config.toml
arch = "resnet_bottleneck"
model = "image classifier"
dataset = "photos of plants and fungi (iNaturalist)"
train_examples = 90422
image_size = 64
crop_scale_min = 1
horizontal_flip = true
targets = ["class", "order", "family", "species"]
num_classes = [11, 54, 120, 500]
norm = "batchnorm"
activation = "relu"
drop_path = 0.2
depths = [2, 4, 4]
kernel_size = 3
stem = "single"
avg_pool_shortcut = false
widths = [128, 256, 512]
mixing = "mixup"
loss = "cross_entropy"
init = "orthogonal"
residual_init = "none"
optimizer = "muon"
muon_scale = "match_rms_adamw"
lr = 0.0035
momentum = 0.95
nesterov = true
orthogonalizer = "polar_express"
adamw_lr_other_params = 0.0022
steps = 27200
batch_size = 64
epochs = 19.3
lr_schedule = "poly"
final_lr_fraction = 0.01
warmup_steps = 540
weight_decay = 0.03
adamw_weight_decay_other_params = 0.05
Rows from block 2, named by matrix and row number. Rows with one number belong to one channel. Each number is 50 + 10 x the weight over the matrix's rms, rounded and kept within 0 to 99. All counts start at 0.
# convs1: 3x3 conv, stride 2 (model.blocks.2.convs.1.weight, 64x64x3x3), inputs 0-12, a 3x3 kernel for each
# convs2: expand pointwise conv (model.blocks.2.convs.2.weight, 256x64x1x1, transposed), outputs 0-127
convs1.27:50 40 44 44 54 59 60 51 59 50 47 62 43 64 60 49 57 48 58 57 50 74 46 63 73 67 56 44 44 54 32 50 52 39 38 58 38 54 39 39 57 49 45 48 40 50 52 44 49 54 46 69 43 51 68 53 45 64 43 47 57 57 47 51 36 51 54 38 48 48 56 52 50 58 50 50 60 51 62 55 51 56 57 64 43 48 59 56 61 43 48 40 31 47 45 44 49 41 35 72 62 52 58 62 45 63 66 60 59 48 53 59 50 66 54 46 53
convs2.27:54 35 57 50 52 45 48 48 34 50 47 56 45 51 54 57 47 46 52 46 48 49 63 49 52 45 63 44 43 43 44 40 37 36 44 43 66 44 54 33 58 52 50 44 48 42 58 54 54 55 58 68 43 66 48 50 40 57 36 42 34 61 45 47 39 51 43 61 42 53 40 28 59 55 62 39 43 55 56 43 41 46 54 50 37 57 42 40 48 36 57 46 53 47 32 41 46 44 55 53 46 48 48 61 37 50 45 57 34 45 52 33 70 47 51 46 55 45 40 67 64 39 54 45 50 53 40 43
convs1.28:30 43 42 49 43 50 45 59 63 27 37 38 41 49 40 27 49 55 54 59 65 43 52 44 49 52 53 31 40 47 42 54 66 44 59 62 32 42 38 41 51 55 59 72 51 37 54 51 45 47 41 45 44 42 36 55 48 45 50 52 57 54 56 18 42 39 35 61 55 35 54 37 51 58 61 46 47 60 38 50 58 42 52 51 39 47 46 54 60 56 17 25 44 25 42 47 35 45 42 33 30 45 44 47 38 44 44 39 40 37 40 45 50 52 44 44 52
convs2.28:52 46 43 63 64 25 39 51 59 26 54 53 50 64 45 44 46 42 38 35 41 57 52 47 51 67 34 60 55 37 51 38 35 40 37 53 31 50 55 52 53 72 39 61 60 55 59 39 57 54 42 45 63 50 67 80 62 40 62 39 39 34 42 46 62 46 55 35 43 55 52 49 47 29 55 45 50 52 71 41 38 36 45 44 62 57 56 30 65 81 60 47 69 40 50 50 46 57 39 40 46 53 32 47 49 38 41 65 51 45 49 55 43 36 48 43 39 51 45 49 38 47 42 42 65 30 57 31
convs1.29:54 57 56 68 38 63 72 65 46 51 64 43 58 50 54 51 56 53 57 43 42 62 31 43 70 62 46 45 60 63 37 57 46 42 53 44 45 51 48 49 40 41 47 57 57 65 34 51 48 43 46 49 38 40 55 54 50 50 52 39 53 54 33 32 33 57 46 58 70 35 46 58 55 67 61 40 43 54 36 48 48 44 59 43 44 47 50 41 52 48 37 53 56 32 49 52 43 45 54 65 43 46 73 45 46 76 77 43 54 59 47 67 54 45 49 56 50
convs2.29:82 58 45 67 44 48 40 40 50 53 60 42 38 54 38 48 48 39 40 47 65 44 47 47 58 50 30 64 54 48 55 50 39 60 68 58 41 61 56 46 35 53 53 55 52 45 47 53 43 43 42 39 39 75 52 47 57 42 49 50 58 58 58 35 32 43 63 37 71 49 50 37 54 58 59 53 48 52 41 58 59 40 42 50 66 31 61 54 51 58 68 49 59 72 49 48 61 52 48 54 56 56 36 59 50 57 49 39 59 52 49 37 64 38 63 72 50 51 42 59 49 51 51 36 57 51 59 45
convs1.30:44 36 37 32 40 46 42 45 41 54 74 75 59 58 62 51 52 52 68 62 52 49 60 50 44 51 55 57 60 50 58 57 60 36 55 46 27 35 47 44 35 39 51 54 47 59 46 38 35 36 32 52 43 29 64 59 45 52 60 49 62 50 51 62 56 55 68 56 49 53 53 63 48 43 40 43 39 51 47 50 64 57 55 63 47 55 52 58 52 62 51 45 61 59 46 70 60 41 55 50 56 41 41 52 47 44 34 51 48 48 62 46 50 42 32 45 49
convs2.30:37 50 38 50 45 52 53 45 36 48 47 32 59 55 53 58 33 33 49 35 41 48 58 42 49 39 53 52 57 55 47 47 68 38 60 44 43 55 51 66 42 36 47 39 67 39 40 50 47 41 51 43 46 49 32 46 41 69 47 64 34 41 53 44 53 37 48 55 50 32 48 47 62 54 38 38 41 32 29 42 61 46 54 50 35 51 29 55 70 47 48 76 47 48 35 49 54 48 53 49 48 45 39 39 50 57 50 52 26 40 40 49 43 33 38 38 38 47 40 48 47 36 49 65 49 42 42 48
convs1.31:58 49 31 57 54 54 77 61 46 57 48 53 64 43 51 55 42 41 46 43 50 48 46 49 45 45 55 56 57 42 48 46 53 52 53 39 52 53 55 64 40 36 56 49 43 52 51 38 64 47 46 58 51 38 31 42 47 42 50 54 65 50 48 60 66 44 53 48 38 68 50 50 53 57 43 53 46 49 51 44 39 44 39 48 49 46 60 46 40 50 74 39 40 66 42 50 72 33 30 54 56 52 58 53 44 58 48 45 55 42 36 61 47 52 61 55 56
convs2.31:60 37 44 65 47 73 55 24 64 50 55 43 44 43 45 39 38 41 44 34 31 77 53 57 42 43 53 44 57 55 70 36 55 51 30 46 61 50 46 42 34 45 30 55 45 43 41 36 60 43 41 41 49 28 51 53 66 53 48 59 50 53 46 61 73 34 55 48 73 52 60 61 55 51 38 43 57 38 48 37 66 37 42 51 53 56 43 64 59 58 46 63 45 37 46 49 54 47 48 49 53 42 30 62 48 36 63 48 48 53 40 55 36 36 55 54 39 49 61 48 50 51 40 45 36 42 56 40
convs1.32:52 50 57 45 47 71 57 46 63 49 51 45 50 56 60 40 42 39 50 51 43 37 48 46 49 52 47 45 46 56 50 53 41 41 35 38 39 33 23 26 32 30 48 50 45 43 59 48 27 44 53 45 39 50 36 40 38 40 43 42 39 46 44 47 36 57 61 57 64 45 71 82 43 38 65 35 60 63 43 49 60 35 46 45 33 53 60 40 59 54 46 56 62 51 52 52 49 62 61 51 43 36 57 46 53 73 58 47 46 31 40 36 51 39 49 31 43
convs2.32:54 38 44 58 53 46 69 35 29 62 44 47 45 58 47 47 42 42 50 32 27 53 55 54 51 46 40 74 56 44 56 33 54 43 42 46 35 35 55 35 41 60 63 48 46 34 41 31 51 44 34 38 40 57 41 46 72 44 42 56 46 46 39 63 44 52 55 40 55 35 43 52 61 48 52 45 50 41 44 47 56 54 60 49 55 56 43 41 47 49 46 55 38 43 47 46 37 50 48 33 58 50 60 59 60 39 80 44 63 66 58 62 47 49 35 52 38 49 42 29 57 38 50 48 64 23 40 54
convs1.33:55 36 57 48 50 49 46 42 40 64 56 36 55 47 48 57 53 57 35 67 63 40 52 62 36 49 48 54 57 35 60 56 44 53 53 40 63 56 64 74 46 72 46 47 64 42 61 72 39 63 64 37 47 59 45 48 42 49 44 63 53 51 62 33 43 51 31 34 51 45 43 44 39 72 67 40 57 80 35 49 64 44 45 40 47 45 52 35 43 49 66 52 53 60 59 52 65 58 63 50 52 66 53 52 52 44 38 49 64 52 28 45 55 47 51 54 46
convs2.33:46 49 37 67 44 40 59 53 68 38 62 47 45 34 59 66 54 57 39 37 37 44 44 41 49 44 48 49 35 45 43 69 45 59 66 51 51 71 59 58 44 60 71 47 56 42 13 50 47 45 49 44 23 52 50 53 44 49 57 56 61 45 60 41 48 58 42 39 65 51 71 43 41 46 42 42 51 47 34 40 54 19 43 41 50 47 50 81 51 42 55 63 63 43 62 45 50 44 46 52 61 43 60 50 45 34 58 69 38 58 53 51 47 51 49 58 47 51 58 57 48 45 47 44 54 27 44 57
convs1.34:36 47 47 41 60 31 43 43 38 45 55 46 47 56 52 34 47 26 47 55 34 47 58 36 49 48 24 55 65 67 47 41 67 51 43 59 63 54 51 57 46 44 43 36 38 47 53 31 53 55 28 48 56 41 54 44 59 52 48 64 39 53 66 44 28 46 45 42 52 50 42 59 67 59 47 60 61 61 50 38 49 63 55 59 69 55 60 56 55 63 48 55 47 54 47 51 49 54 59 52 46 55 57 55 58 42 57 48 53 41 46 45 57 40 45 39 37
convs2.34:48 54 42 59 49 30 49 41 67 52 71 57 59 48 60 45 45 41 48 37 58 38 49 49 53 58 44 47 72 46 42 53 62 41 55 37 53 56 38 55 55 50 39 46 42 54 43 62 61 49 52 37 47 44 49 52 45 66 56 77 42 40 56 52 73 50 70 51 45 38 41 54 62 46 59 39 46 44 40 54 49 50 63 59 64 73 41 70 54 70 74 43 54 58 36 63 54 61 47 44 43 51 49 41 44 55 42 52 44 44 54 45 34 34 47 36 71 51 43 56 62 51 47 47 43 45 32 56
convs1.35:39 41 44 26 32 32 33 33 30 57 58 47 59 49 57 43 42 48 54 52 52 53 37 56 52 60 62 48 66 62 51 44 43 64 53 46 51 41 44 60 42 52 62 58 40 35 51 45 48 63 44 49 63 64 52 47 48 47 37 38 54 42 49 61 53 49 48 57 50 50 64 62 61 61 48 57 49 65 62 61 64 52 43 50 43 42 47 52 33 49 55 54 63 57 47 49 45 45 45 70 42 47 64 47 47 67 51 44 56 37 49 48 42 50 52 40 51
convs2.35:54 58 57 47 57 62 41 44 48 54 47 61 52 38 32 59 50 45 30 33 36 49 46 54 47 49 48 43 58 64 59 46 44 60 28 54 43 34 53 57 31 51 47 51 35 53 38 72 72 48 22 64 55 61 48 42 48 45 42 64 40 60 50 65 53 46 56 23 49 49 33 49 47 49 32 34 51 47 54 54 60 60 45 41 33 28 52 48 53 45 50 33 43 40 54 54 41 22 39 42 46 53 41 48 56 52 67 45 41 65 36 69 50 52 54 42 42 40 48 34 32 44 40 36 32 49 45 57
convs1.36:43 62 70 57 62 73 57 63 61 34 40 47 32 39 28 44 31 43 50 32 51 51 37 42 55 52 46 50 50 53 36 39 34 38 36 55 41 42 34 26 41 46 51 38 55 53 56 50 61 56 52 60 50 57 43 48 46 42 48 49 44 56 39 49 58 50 56 44 55 60 62 52 56 53 53 53 37 48 66 57 56 42 50 37 43 40 49 50 44 47 49 45 53 57 64 63 58 62 71 45 35 35 36 44 27 35 51 39 44 44 42 43 50 46 35 43 50
convs2.36:40 53 54 54 49 46 73 59 61 45 44 59 48 53 46 51 59 42 57 42 34 41 69 60 51 54 43 57 51 59 30 57 63 39 56 55 51 64 45 67 55 46 62 40 40 48 37 41 39 40 52 55 63 31 48 45 36 65 69 49 46 49 49 59 36 50 58 54 52 58 37 48 44 48 39 47 44 45 42 59 36 60 66 48 62 57 43 55 65 52 47 55 52 52 37 59 55 43 60 57 51 43 33 43 37 62 54 51 65 56 37 42 47 64 43 55 45 50 54 62 72 33 65 36 37 28 69 53
convs1.37:55 59 49 64 55 65 54 58 53 47 31 38 49 47 53 48 51 55 44 62 53 39 54 57 50 49 53 55 51 46 44 55 55 59 57 56 47 38 30 48 41 36 49 46 42 65 69 57 47 57 76 62 63 52 49 42 55 60 31 36 52 48 26 64 64 62 75 46 42 66 53 45 50 42 51 65 45 44 66 64 56 38 35 42 52 36 30 49 44 50 49 53 56 47 54 54 43 57 43 54 58 52 56 60 29 50 47 46 60 42 48 47 40 62 50 49 48
convs2.37:38 42 51 51 52 48 41 56 48 52 63 60 47 31 52 55 53 39 35 50 47 56 44 44 58 48 35 42 59 41 66 52 26 45 61 62 54 66 47 45 69 53 65 35 50 57 43 66 53 44 59 57 53 44 49 46 47 58 58 45 63 45 48 40 49 46 39 56 48 44 68 60 43 52 51 41 55 56 54 43 42 72 50 40 55 65 44 41 48 51 27 74 68 70 34 60 41 45 54 51 41 64 36 51 42 82 67 64 59 39 66 54 45 40 21 49 46 62 52 64 44 48 56 49 43 60 56 47
convs1.38:42 44 48 45 47 56 47 48 60 55 59 55 47 40 42 53 58 62 41 43 38 42 53 50 48 55 52 62 58 53 57 53 47 47 44 44 41 49 50 38 50 44 43 52 42 49 73 49 60 52 65 58 60 71 42 48 48 58 44 60 53 63 54 21 32 43 20 45 61 21 29 44 40 55 49 58 56 39 53 49 57 49 57 50 66 52 46 61 59 59 40 53 52 57 55 42 53 50 44 42 49 46 38 52 61 50 43 53 53 51 63 36 42 56 44 45 53
convs2.38:47 47 52 74 54 57 51 59 60 74 58 47 37 30 41 38 37 53 54 63 50 59 56 51 40 49 31 45 79 48 52 49 42 39 48 40 34 63 56 67 51 46 55 50 51 43 55 55 73 52 47 47 69 49 63 53 40 54 50 47 49 80 49 43 53 50 38 48 57 35 50 51 46 40 52 55 48 58 51 44 46 58 46 61 42 45 46 57 42 47 59 60 51 37 66 44 48 39 37 51 47 30 38 40 43 49 46 79 44 52 45 35 53 41 46 52 45 53 51 57 79 35 66 59 50 59 44 56
convs1.39:46 51 33 38 47 46 43 46 53 40 46 33 55 43 37 52 55 47 46 37 35 65 42 37 53 43 36 44 65 66 51 61 55 53 62 64 46 42 45 51 42 51 61 68 56 54 65 55 47 68 56 46 64 67 57 50 42 63 53 50 54 52 48 30 39 39 38 47 39 53 39 47 61 38 44 41 53 58 54 67 56 56 62 44 63 69 56 47 50 36 62 59 47 63 57 48 72 63 45 44 38 43 44 46 51 53 34 40 44 66 46 60 51 72 41 52 52
convs2.39:72 63 61 35 38 63 58 48 47 64 49 35 64 48 52 54 45 49 40 48 38 69 57 47 54 40 53 60 54 39 51 46 52 59 59 58 52 53 30 57 48 43 54 48 47 36 29 53 48 51 33 53 51 35 62 47 40 58 51 45 36 47 49 62 46 58 58 42 46 35 59 43 48 45 48 59 53 61 63 38 40 32 65 70 60 52 51 50 68 46 56 52 47 41 26 70 63 50 41 46 50 47 45 46 55 41 50 46 35 66 53 52 51 36 43 42 39 66 47 36 53 46 48 58 56 63 53 49
convs1.40:59 49 41 51 55 53 61 60 62 64 53 47 69 36 58 77 63 51 47 42 47 41 52 48 48 41 40 58 55 72 62 65 68 55 59 63 40 34 43 40 46 41 36 50 55 54 59 58 36 51 55 34 51 66 54 56 39 49 49 36 36 39 30 56 38 49 65 47 69 66 55 63 53 48 47 57 53 51 57 66 76 60 61 49 62 55 54 65 72 67 53 46 53 59 55 65 52 64 67 44 41 41 43 46 38 34 41 48 65 66 51 60 61 45 51 70 42
convs2.40:36 48 51 44 46 53 47 42 53 40 56 80 76 45 28 45 53 61 36 49 56 59 57 57 55 57 50 59 71 54 49 37 56 54 58 42 26 43 45 57 36 42 62 54 42 45 47 45 51 37 40 48 58 60 46 43 69 47 54 48 45 65 60 64 49 55 55 47 53 60 52 62 38 41 56 43 71 52 39 46 63 44 56 47 46 49 46 34 44 48 32 53 52 48 46 44 85 51 34 42 44 33 39 59 38 59 54 47 53 56 39 45 60 47 68 39 49 40 29 50 22 53 67 45 62 41 45 29
convs1.41:42 51 36 46 53 28 40 28 25 45 36 36 37 38 40 53 38 42 59 71 51 65 52 58 50 52 59 51 53 41 44 43 44 55 48 45 44 45 59 54 42 50 51 48 41 61 52 56 57 56 63 60 60 47 49 58 55 43 46 50 41 56 65 46 33 27 39 40 27 35 44 34 61 62 59 63 59 54 65 59 60 52 43 55 49 43 51 40 34 49 62 60 61 50 46 53 39 41 43 56 61 50 45 52 43 55 47 44 62 62 73 55 49 64 50 42 39
convs2.41:55 50 59 43 44 41 50 51 43 49 61 56 32 50 45 39 32 51 49 54 52 28 45 60 60 52 48 50 65 56 36 48 48 37 73 60 34 66 47 53 47 37 57 35 56 61 59 43 38 42 47 52 59 44 39 39 46 37 74 36 58 45 44 42 42 59 58 43 54 47 44 42 52 58 69 38 45 53 33 50 51 54 55 42 45 66 49 38 42 26 38 58 49 46 59 42 52 76 51 37 39 56 39 49 47 48 41 53 31 49 40 48 65 64 64 42 31 50 39 40 51 48 38 38 27 58 41 24
convs1.42:33 33 43 36 33 52 39 44 46 41 46 41 44 57 56 43 44 46 73 60 44 64 40 56 63 56 46 54 46 58 42 41 56 57 43 58 49 36 32 37 31 44 52 30 49 60 67 38 66 57 38 61 67 42 54 51 44 56 51 44 67 46 51 49 62 63 41 69 73 45 58 57 58 71 58 82 42 32 79 44 36 50 55 38 70 43 33 55 58 46 72 57 47 75 55 45 82 64 57 43 45 46 38 52 69 44 43 71 52 42 63 44 44 68 45 66 71
convs2.42:52 44 71 61 55 70 43 64 33 32 54 44 48 52 37 64 45 45 44 40 63 47 37 57 52 39 46 47 50 47 44 40 71 57 56 35 44 48 62 23 40 49 33 37 56 46 39 52 49 67 60 28 70 58 44 59 66 41 47 49 63 47 51 36 60 43 51 55 47 54 52 35 38 45 60 28 35 40 53 49 61 46 43 57 40 57 62 65 51 45 41 49 39 44 48 47 54 44 42 55 27 57 37 65 42 46 53 40 51 60 50 52 58 48 37 44 47 47 48 67 63 80 57 38 52 48 54 48
convs1.43:44 60 47 36 58 66 34 46 71 44 54 41 51 50 50 77 66 51 46 49 46 44 29 39 49 44 43 48 35 41 47 49 44 41 50 56 45 46 45 61 55 49 54 47 36 73 64 61 41 47 45 52 37 41 65 55 71 35 49 56 39 41 48 38 46 60 31 59 44 35 42 49 49 51 62 47 45 50 53 41 45 65 52 67 43 41 45 62 39 39 49 41 32 56 41 34 57 57 48 48 51 53 42 48 48 53 47 56 59 31 41 65 39 43 38 51 41
convs2.43:72 33 61 34 55 62 45 64 37 47 63 28 38 38 51 56 66 54 47 51 42 57 58 54 46 47 53 36 65 54 53 65 45 62 32 47 46 45 43 37 48 61 39 54 43 56 40 38 61 51 54 70 60 67 50 40 66 50 35 46 59 63 56 39 53 37 37 54 51 52 40 49 63 43 53 57 51 49 34 47 45 58 40 65 56 26 52 24 49 54 50 66 52 51 55 50 43 44 40 55 45 50 58 39 55 51 51 35 30 41 49 65 52 43 51 41 60 48 41 64 56 55 49 59 66 38 53 50
convs1.44:58 48 52 47 40 56 57 56 57 56 63 55 64 55 53 54 62 58 36 60 45 50 52 57 44 58 53 38 41 38 35 55 27 34 37 40 32 42 40 45 46 48 41 57 54 46 49 54 57 51 67 60 59 50 41 31 50 38 36 49 46 46 52 46 54 57 51 35 45 62 40 51 67 53 52 42 57 68 35 58 60 49 55 56 38 43 46 48 47 43 58 61 55 61 46 54 54 42 55 50 52 57 45 38 49 64 58 51 62 63 55 64 59 50 56 56 45
convs2.44:42 52 47 64 44 36 44 48 51 47 48 46 48 66 50 46 75 47 47 35 58 43 40 43 30 46 51 63 45 44 48 55 35 51 50 55 35 71 43 40 60 65 44 42 56 72 64 36 55 41 33 60 37 48 47 51 52 48 46 44 50 60 47 42 68 59 50 60 55 54 47 44 40 58 36 59 59 43 46 58 59 65 58 49 61 31 51 50 43 49 50 50 53 58 71 49 55 48 47 46 41 56 36 49 40 35 47 33 68 51 50 40 46 37 44 73 57 44 35 61 49 56 47 51 60 61 59 49
convs1.45:57 47 41 60 50 44 37 42 50 50 55 64 40 67 48 59 59 59 59 45 42 48 50 49 55 56 53 56 52 57 54 47 61 56 69 56 55 42 40 37 38 46 42 53 51 60 36 40 50 50 57 37 46 53 58 57 60 50 45 57 37 50 56 75 56 45 61 56 36 50 35 41 60 54 64 50 52 68 56 52 41 68 63 54 50 44 57 38 44 45 41 57 55 40 52 60 57 60 43 65 57 47 59 36 51 57 63 58 55 51 50 53 49 53 52 63 63
convs2.45:42 57 36 45 52 60 42 55 55 45 46 58 49 46 37 56 39 42 49 53 50 68 56 59 44 56 41 55 59 52 42 49 49 54 59 55 60 47 53 77 47 69 48 49 50 53 44 59 53 48 43 64 70 66 48 50 58 44 59 52 58 64 60 45 54 54 46 66 45 57 75 51 54 43 54 48 44 43 54 66 33 34 42 51 36 57 49 48 38 46 43 48 50 54 30 57 30 70 43 76 62 57 51 41 46 62 58 41 36 60 39 42 35 37 46 51 53 45 35 60 44 54 51 61 48 59 57 63
convs1.46:50 31 43 49 43 51 52 44 51 56 49 43 86 58 70 79 84 82 46 57 53 63 62 60 73 62 68 57 38 49 61 58 46 54 46 38 68 53 35 53 36 33 34 30 37 26 33 48 45 58 50 52 54 61 49 48 50 48 48 46 56 38 57 54 53 51 53 62 60 60 63 51 56 61 68 58 65 60 54 56 69 49 56 51 48 51 53 46 55 58 56 54 36 38 52 57 36 55 53 38 37 41 40 45 41 56 44 55 66 58 50 46 47 46 48 51 53
convs2.46:62 44 51 50 60 53 37 42 50 46 35 57 58 42 40 30 19 33 47 49 51 37 54 52 47 57 55 31 43 55 29 43 43 34 44 53 49 59 49 49 59 46 50 31 57 41 32 56 58 52 46 49 48 44 46 51 31 38 46 64 46 47 52 50 52 46 34 34 47 29 44 38 46 47 36 58 59 44 31 59 54 41 43 66 32 63 56 70 48 41 52 48 53 59 49 57 55 43 36 53 42 39 39 42 67 53 43 46 47 47 45 47 47 41 67 57 74 52 41 55 51 43 42 37 57 60 49 66
convs1.47:53 45 53 52 54 48 57 45 44 54 63 58 54 55 48 51 74 59 53 61 59 61 37 50 64 57 47 47 55 42 49 45 24 40 30 38 42 48 58 16 59 53 42 73 61 47 24 47 44 45 66 46 47 47 33 32 42 18 54 55 64 69 52 50 62 58 63 43 38 43 33 43 67 26 15 42 56 45 38 67 57 59 33 48 32 66 81 57 92 67 54 35 53 38 51 46 44 43 51 45 60 57 54 50 27 47 42 23 49 76 60 64 56 48 77 73 58
convs2.47:48 56 56 51 51 43 67 44 51 56 46 63 54 50 47 47 73 58 35 61 42 43 50 60 54 53 67 26 54 66 35 48 38 46 56 40 77 66 58 44 39 58 39 65 43 53 47 31 44 39 44 59 57 71 55 44 49 50 42 53 69 54 50 48 56 38 43 29 36 45 58 66 54 46 65 61 48 56 52 60 66 53 52 52 43 51 74 50 35 60 39 44 41 41 51 51 51 55 47 43 39 44 50 55 67 50 50 53 41 62 39 76 68 53 37 49 33 33 71 47 50 53 51 47 51 49 58 54
convs1.48:46 63 56 49 54 44 38 61 57 47 48 50 52 47 40 63 42 35 49 35 38 38 48 38 42 41 54 32 35 47 45 57 63 52 57 57 44 40 55 52 42 49 57 45 53 58 60 29 63 51 30 68 80 54 34 51 53 46 52 62 39 53 65 46 70 64 50 60 75 46 61 63 58 62 37 56 53 48 57 50 51 63 47 49 66 50 54 77 56 43 52 45 47 53 47 38 58 51 23 42 44 50 40 54 43 52 51 59 40 33 53 43 39 44 50 44 56
convs2.48:64 42 44 59 51 52 36 52 42 55 46 51 38 56 69 50 60 40 56 55 43 40 43 67 42 43 61 47 55 55 54 64 61 58 58 65 53 56 54 52 55 56 54 38 49 53 39 36 58 36 46 65 30 56 48 55 40 72 40 48 49 58 69 34 46 41 38 50 64 77 38 50 51 65 68 50 42 48 39 44 52 50 48 42 67 69 42 57 42 47 53 63 42 58 69 44 63 41 64 76 46 64 49 42 56 54 53 50 32 45 41 44 31 39 39 44 54 50 67 45 60 49 45 50 57 52 54 53
convs1.49:49 44 29 55 57 40 64 68 58 64 68 66 61 64 65 48 59 54 39 52 41 49 54 58 53 51 54 49 47 65 55 59 60 46 63 75 44 21 52 25 29 71 43 83 79 56 39 39 48 40 40 38 36 50 52 39 47 56 29 61 59 79 65 53 50 63 57 54 55 72 54 39 42 41 54 42 36 85 45 58 71 55 38 46 49 40 82 30 38 59 57 52 75 56 37 66 37 34 43 45 52 61 54 66 48 58 63 55 45 54 52 43 52 63 42 62 48
convs2.49:33 47 36 46 46 41 44 40 46 55 55 44 28 55 58 52 48 34 59 41 39 43 47 69 43 50 60 49 58 55 31 69 46 46 43 58 49 57 34 58 58 49 46 35 49 43 45 49 61 50 36 38 63 58 44 60 31 53 37 52 60 45 44 47 37 52 85 44 45 58 42 58 40 75 40 64 57 44 62 48 41 44 50 35 42 36 75 62 51 59 42 58 31 51 35 39 50 47 37 62 52 45 50 59 52 53 53 40 45 49 45 73 37 36 48 44 46 45 48 48 65 49 45 53 47 50 59 55
convs1.50:70 68 60 54 35 65 46 55 51 55 47 48 53 42 44 49 48 49 49 47 43 51 54 55 44 46 51 58 69 60 37 45 67 29 35 49 53 56 49 54 60 62 41 35 51 53 56 44 46 46 62 56 47 46 52 37 43 43 39 38 56 46 49 43 48 30 45 42 44 64 59 39 57 53 53 49 45 50 55 44 53 52 34 26 51 40 32 58 43 43 37 33 47 52 53 54 59 52 44 54 40 38 46 52 40 48 58 47 32 55 58 34 44 54 36 38 54
convs2.50:54 51 49 52 46 44 57 25 36 40 41 55 38 35 37 76 57 55 64 56 59 67 64 37 48 43 47 46 35 29 48 25 54 45 50 43 33 45 44 45 42 64 45 35 54 46 47 46 48 64 38 38 52 44 48 52 61 55 39 65 41 42 48 46 44 47 66 42 72 68 69 45 39 46 48 45 55 48 63 43 39 40 46 58 58 33 48 75 50 59 57 52 49 58 44 69 58 40 40 85 37 54 39 46 50 36 60 44 66 52 50 60 39 39 56 34 63 58 41 42 55 51 62 43 40 47 41 38
convs1.51:42 42 50 38 48 48 46 55 64 48 46 58 39 53 61 50 54 66 52 61 49 43 52 52 42 46 47 63 65 54 67 57 52 55 48 51 40 39 59 44 56 56 52 61 64 34 45 50 32 46 45 37 43 48 43 37 49 31 33 53 46 52 40 33 48 45 32 43 45 40 45 46 42 62 72 51 70 66 69 80 78 56 67 59 52 47 69 49 60 66 44 44 60 48 58 45 56 46 46 39 49 58 44 45 37 57 44 47 45 40 54 41 47 36 58 50 39
convs2.51:50 72 44 53 61 32 41 48 47 37 52 36 68 51 45 46 50 57 32 50 56 54 48 31 37 57 46 59 27 51 59 57 64 45 45 54 66 66 41 46 43 59 39 57 47 37 23 41 49 48 51 40 49 53 56 34 60 44 55 48 40 53 49 51 53 52 69 65 41 61 50 62 62 71 25 51 59 50 47 37 66 48 38 71 75 39 54 61 80 28 54 35 47 41 66 55 53 53 50 35 59 44 39 41 59 49 50 41 32 37 48 48 39 47 45 51 34 58 44 51 56 54 39 56 58 59 55 86
convs1.52:57 65 45 37 55 44 56 53 42 58 51 47 65 67 54 50 46 50 56 41 49 33 44 49 39 47 38 30 43 34 49 44 44 48 48 60 49 45 52 52 49 49 44 41 43 46 44 61 45 41 52 59 46 47 46 47 45 47 41 49 35 41 36 58 81 76 58 49 69 38 56 55 43 38 62 50 41 30 61 44 50 52 49 57 50 54 50 50 39 46 47 80 62 63 53 59 45 50 50 47 49 62 45 41 61 50 45 47 49 43 48 60 50 50 63 59 45
convs2.52:59 48 60 58 44 77 56 68 44 50 33 44 58 58 55 70 49 50 48 49 51 46 54 53 36 43 64 50 24 70 42 27 67 52 45 69 29 55 55 55 46 57 51 45 52 54 41 33 56 49 47 43 40 45 56 60 45 61 59 48 58 38 37 62 69 62 39 45 83 38 52 48 46 46 34 59 49 47 42 64 77 36 45 48 55 60 55 44 41 64 41 52 54 46 41 52 53 26 49 43 55 55 41 56 67 69 53 30 40 49 37 60 61 36 45 55 49 51 43 59 53 44 57 56 51 38 51 43
convs1.53:61 55 35 68 50 43 56 44 42 36 42 47 30 43 52 36 42 56 38 51 48 53 56 64 50 61 67 51 49 44 31 52 54 43 48 52 46 45 38 48 45 50 60 68 52 32 24 47 29 45 39 31 25 44 66 60 44 74 50 41 79 62 46 70 66 47 71 59 50 71 55 48 35 30 33 38 32 41 43 36 43 36 33 37 57 39 35 56 53 46 35 48 44 39 50 57 52 42 36 70 61 56 76 53 59 63 62 54 66 63 50 70 52 48 50 42 45
convs2.53:57 61 46 60 56 49 48 40 64 44 44 54 87 36 59 53 47 63 43 27 75 42 67 48 44 61 48 65 48 40 53 58 63 55 51 41 47 48 36 52 42 44 61 52 59 55 34 50 47 22 28 49 35 48 50 53 47 66 52 47 56 60 45 46 54 43 56 64 42 59 53 72 39 69 30 43 65 59 59 51 41 50 47 54 62 55 57 72 68 40 59 40 39 36 49 41 47 47 65 51 38 39 27 56 74 69 52 43 43 50 51 61 51 54 45 53 46 52 49 43 37 34 51 48 56 51 39 52
convs1.54:52 48 26 53 35 42 80 92 60 41 45 58 40 41 47 45 24 29 57 45 42 36 46 44 53 49 51 52 48 50 42 50 52 54 59 59 65 52 52 36 46 57 47 42 58 51 32 38 37 54 44 54 42 62 56 43 47 31 35 50 51 62 55 50 55 42 51 55 33 52 42 32 49 57 57 49 49 59 51 59 58 61 51 56 51 40 48 56 58 65 52 51 39 52 49 52 62 35 49 55 51 50 45 44 82 68 73 80 67 48 50 50 33 55 69 65 71
convs2.54:46 44 45 56 47 50 47 56 42 52 64 38 55 46 34 27 57 51 39 70 48 41 49 35 42 47 59 42 44 74 51 43 42 63 72 33 64 45 40 57 37 41 44 54 53 33 47 46 44 58 45 53 49 50 45 46 54 52 53 44 58 56 50 42 59 45 42 49 27 63 32 58 44 60 57 71 49 36 61 44 46 66 60 43 58 48 41 53 50 59 64 38 62 59 39 46 51 57 41 50 70 64 63 45 39 51 43 46 47 65 51 54 40 66 48 69 51 38 40 42 33 64 41 53 46 56 55 62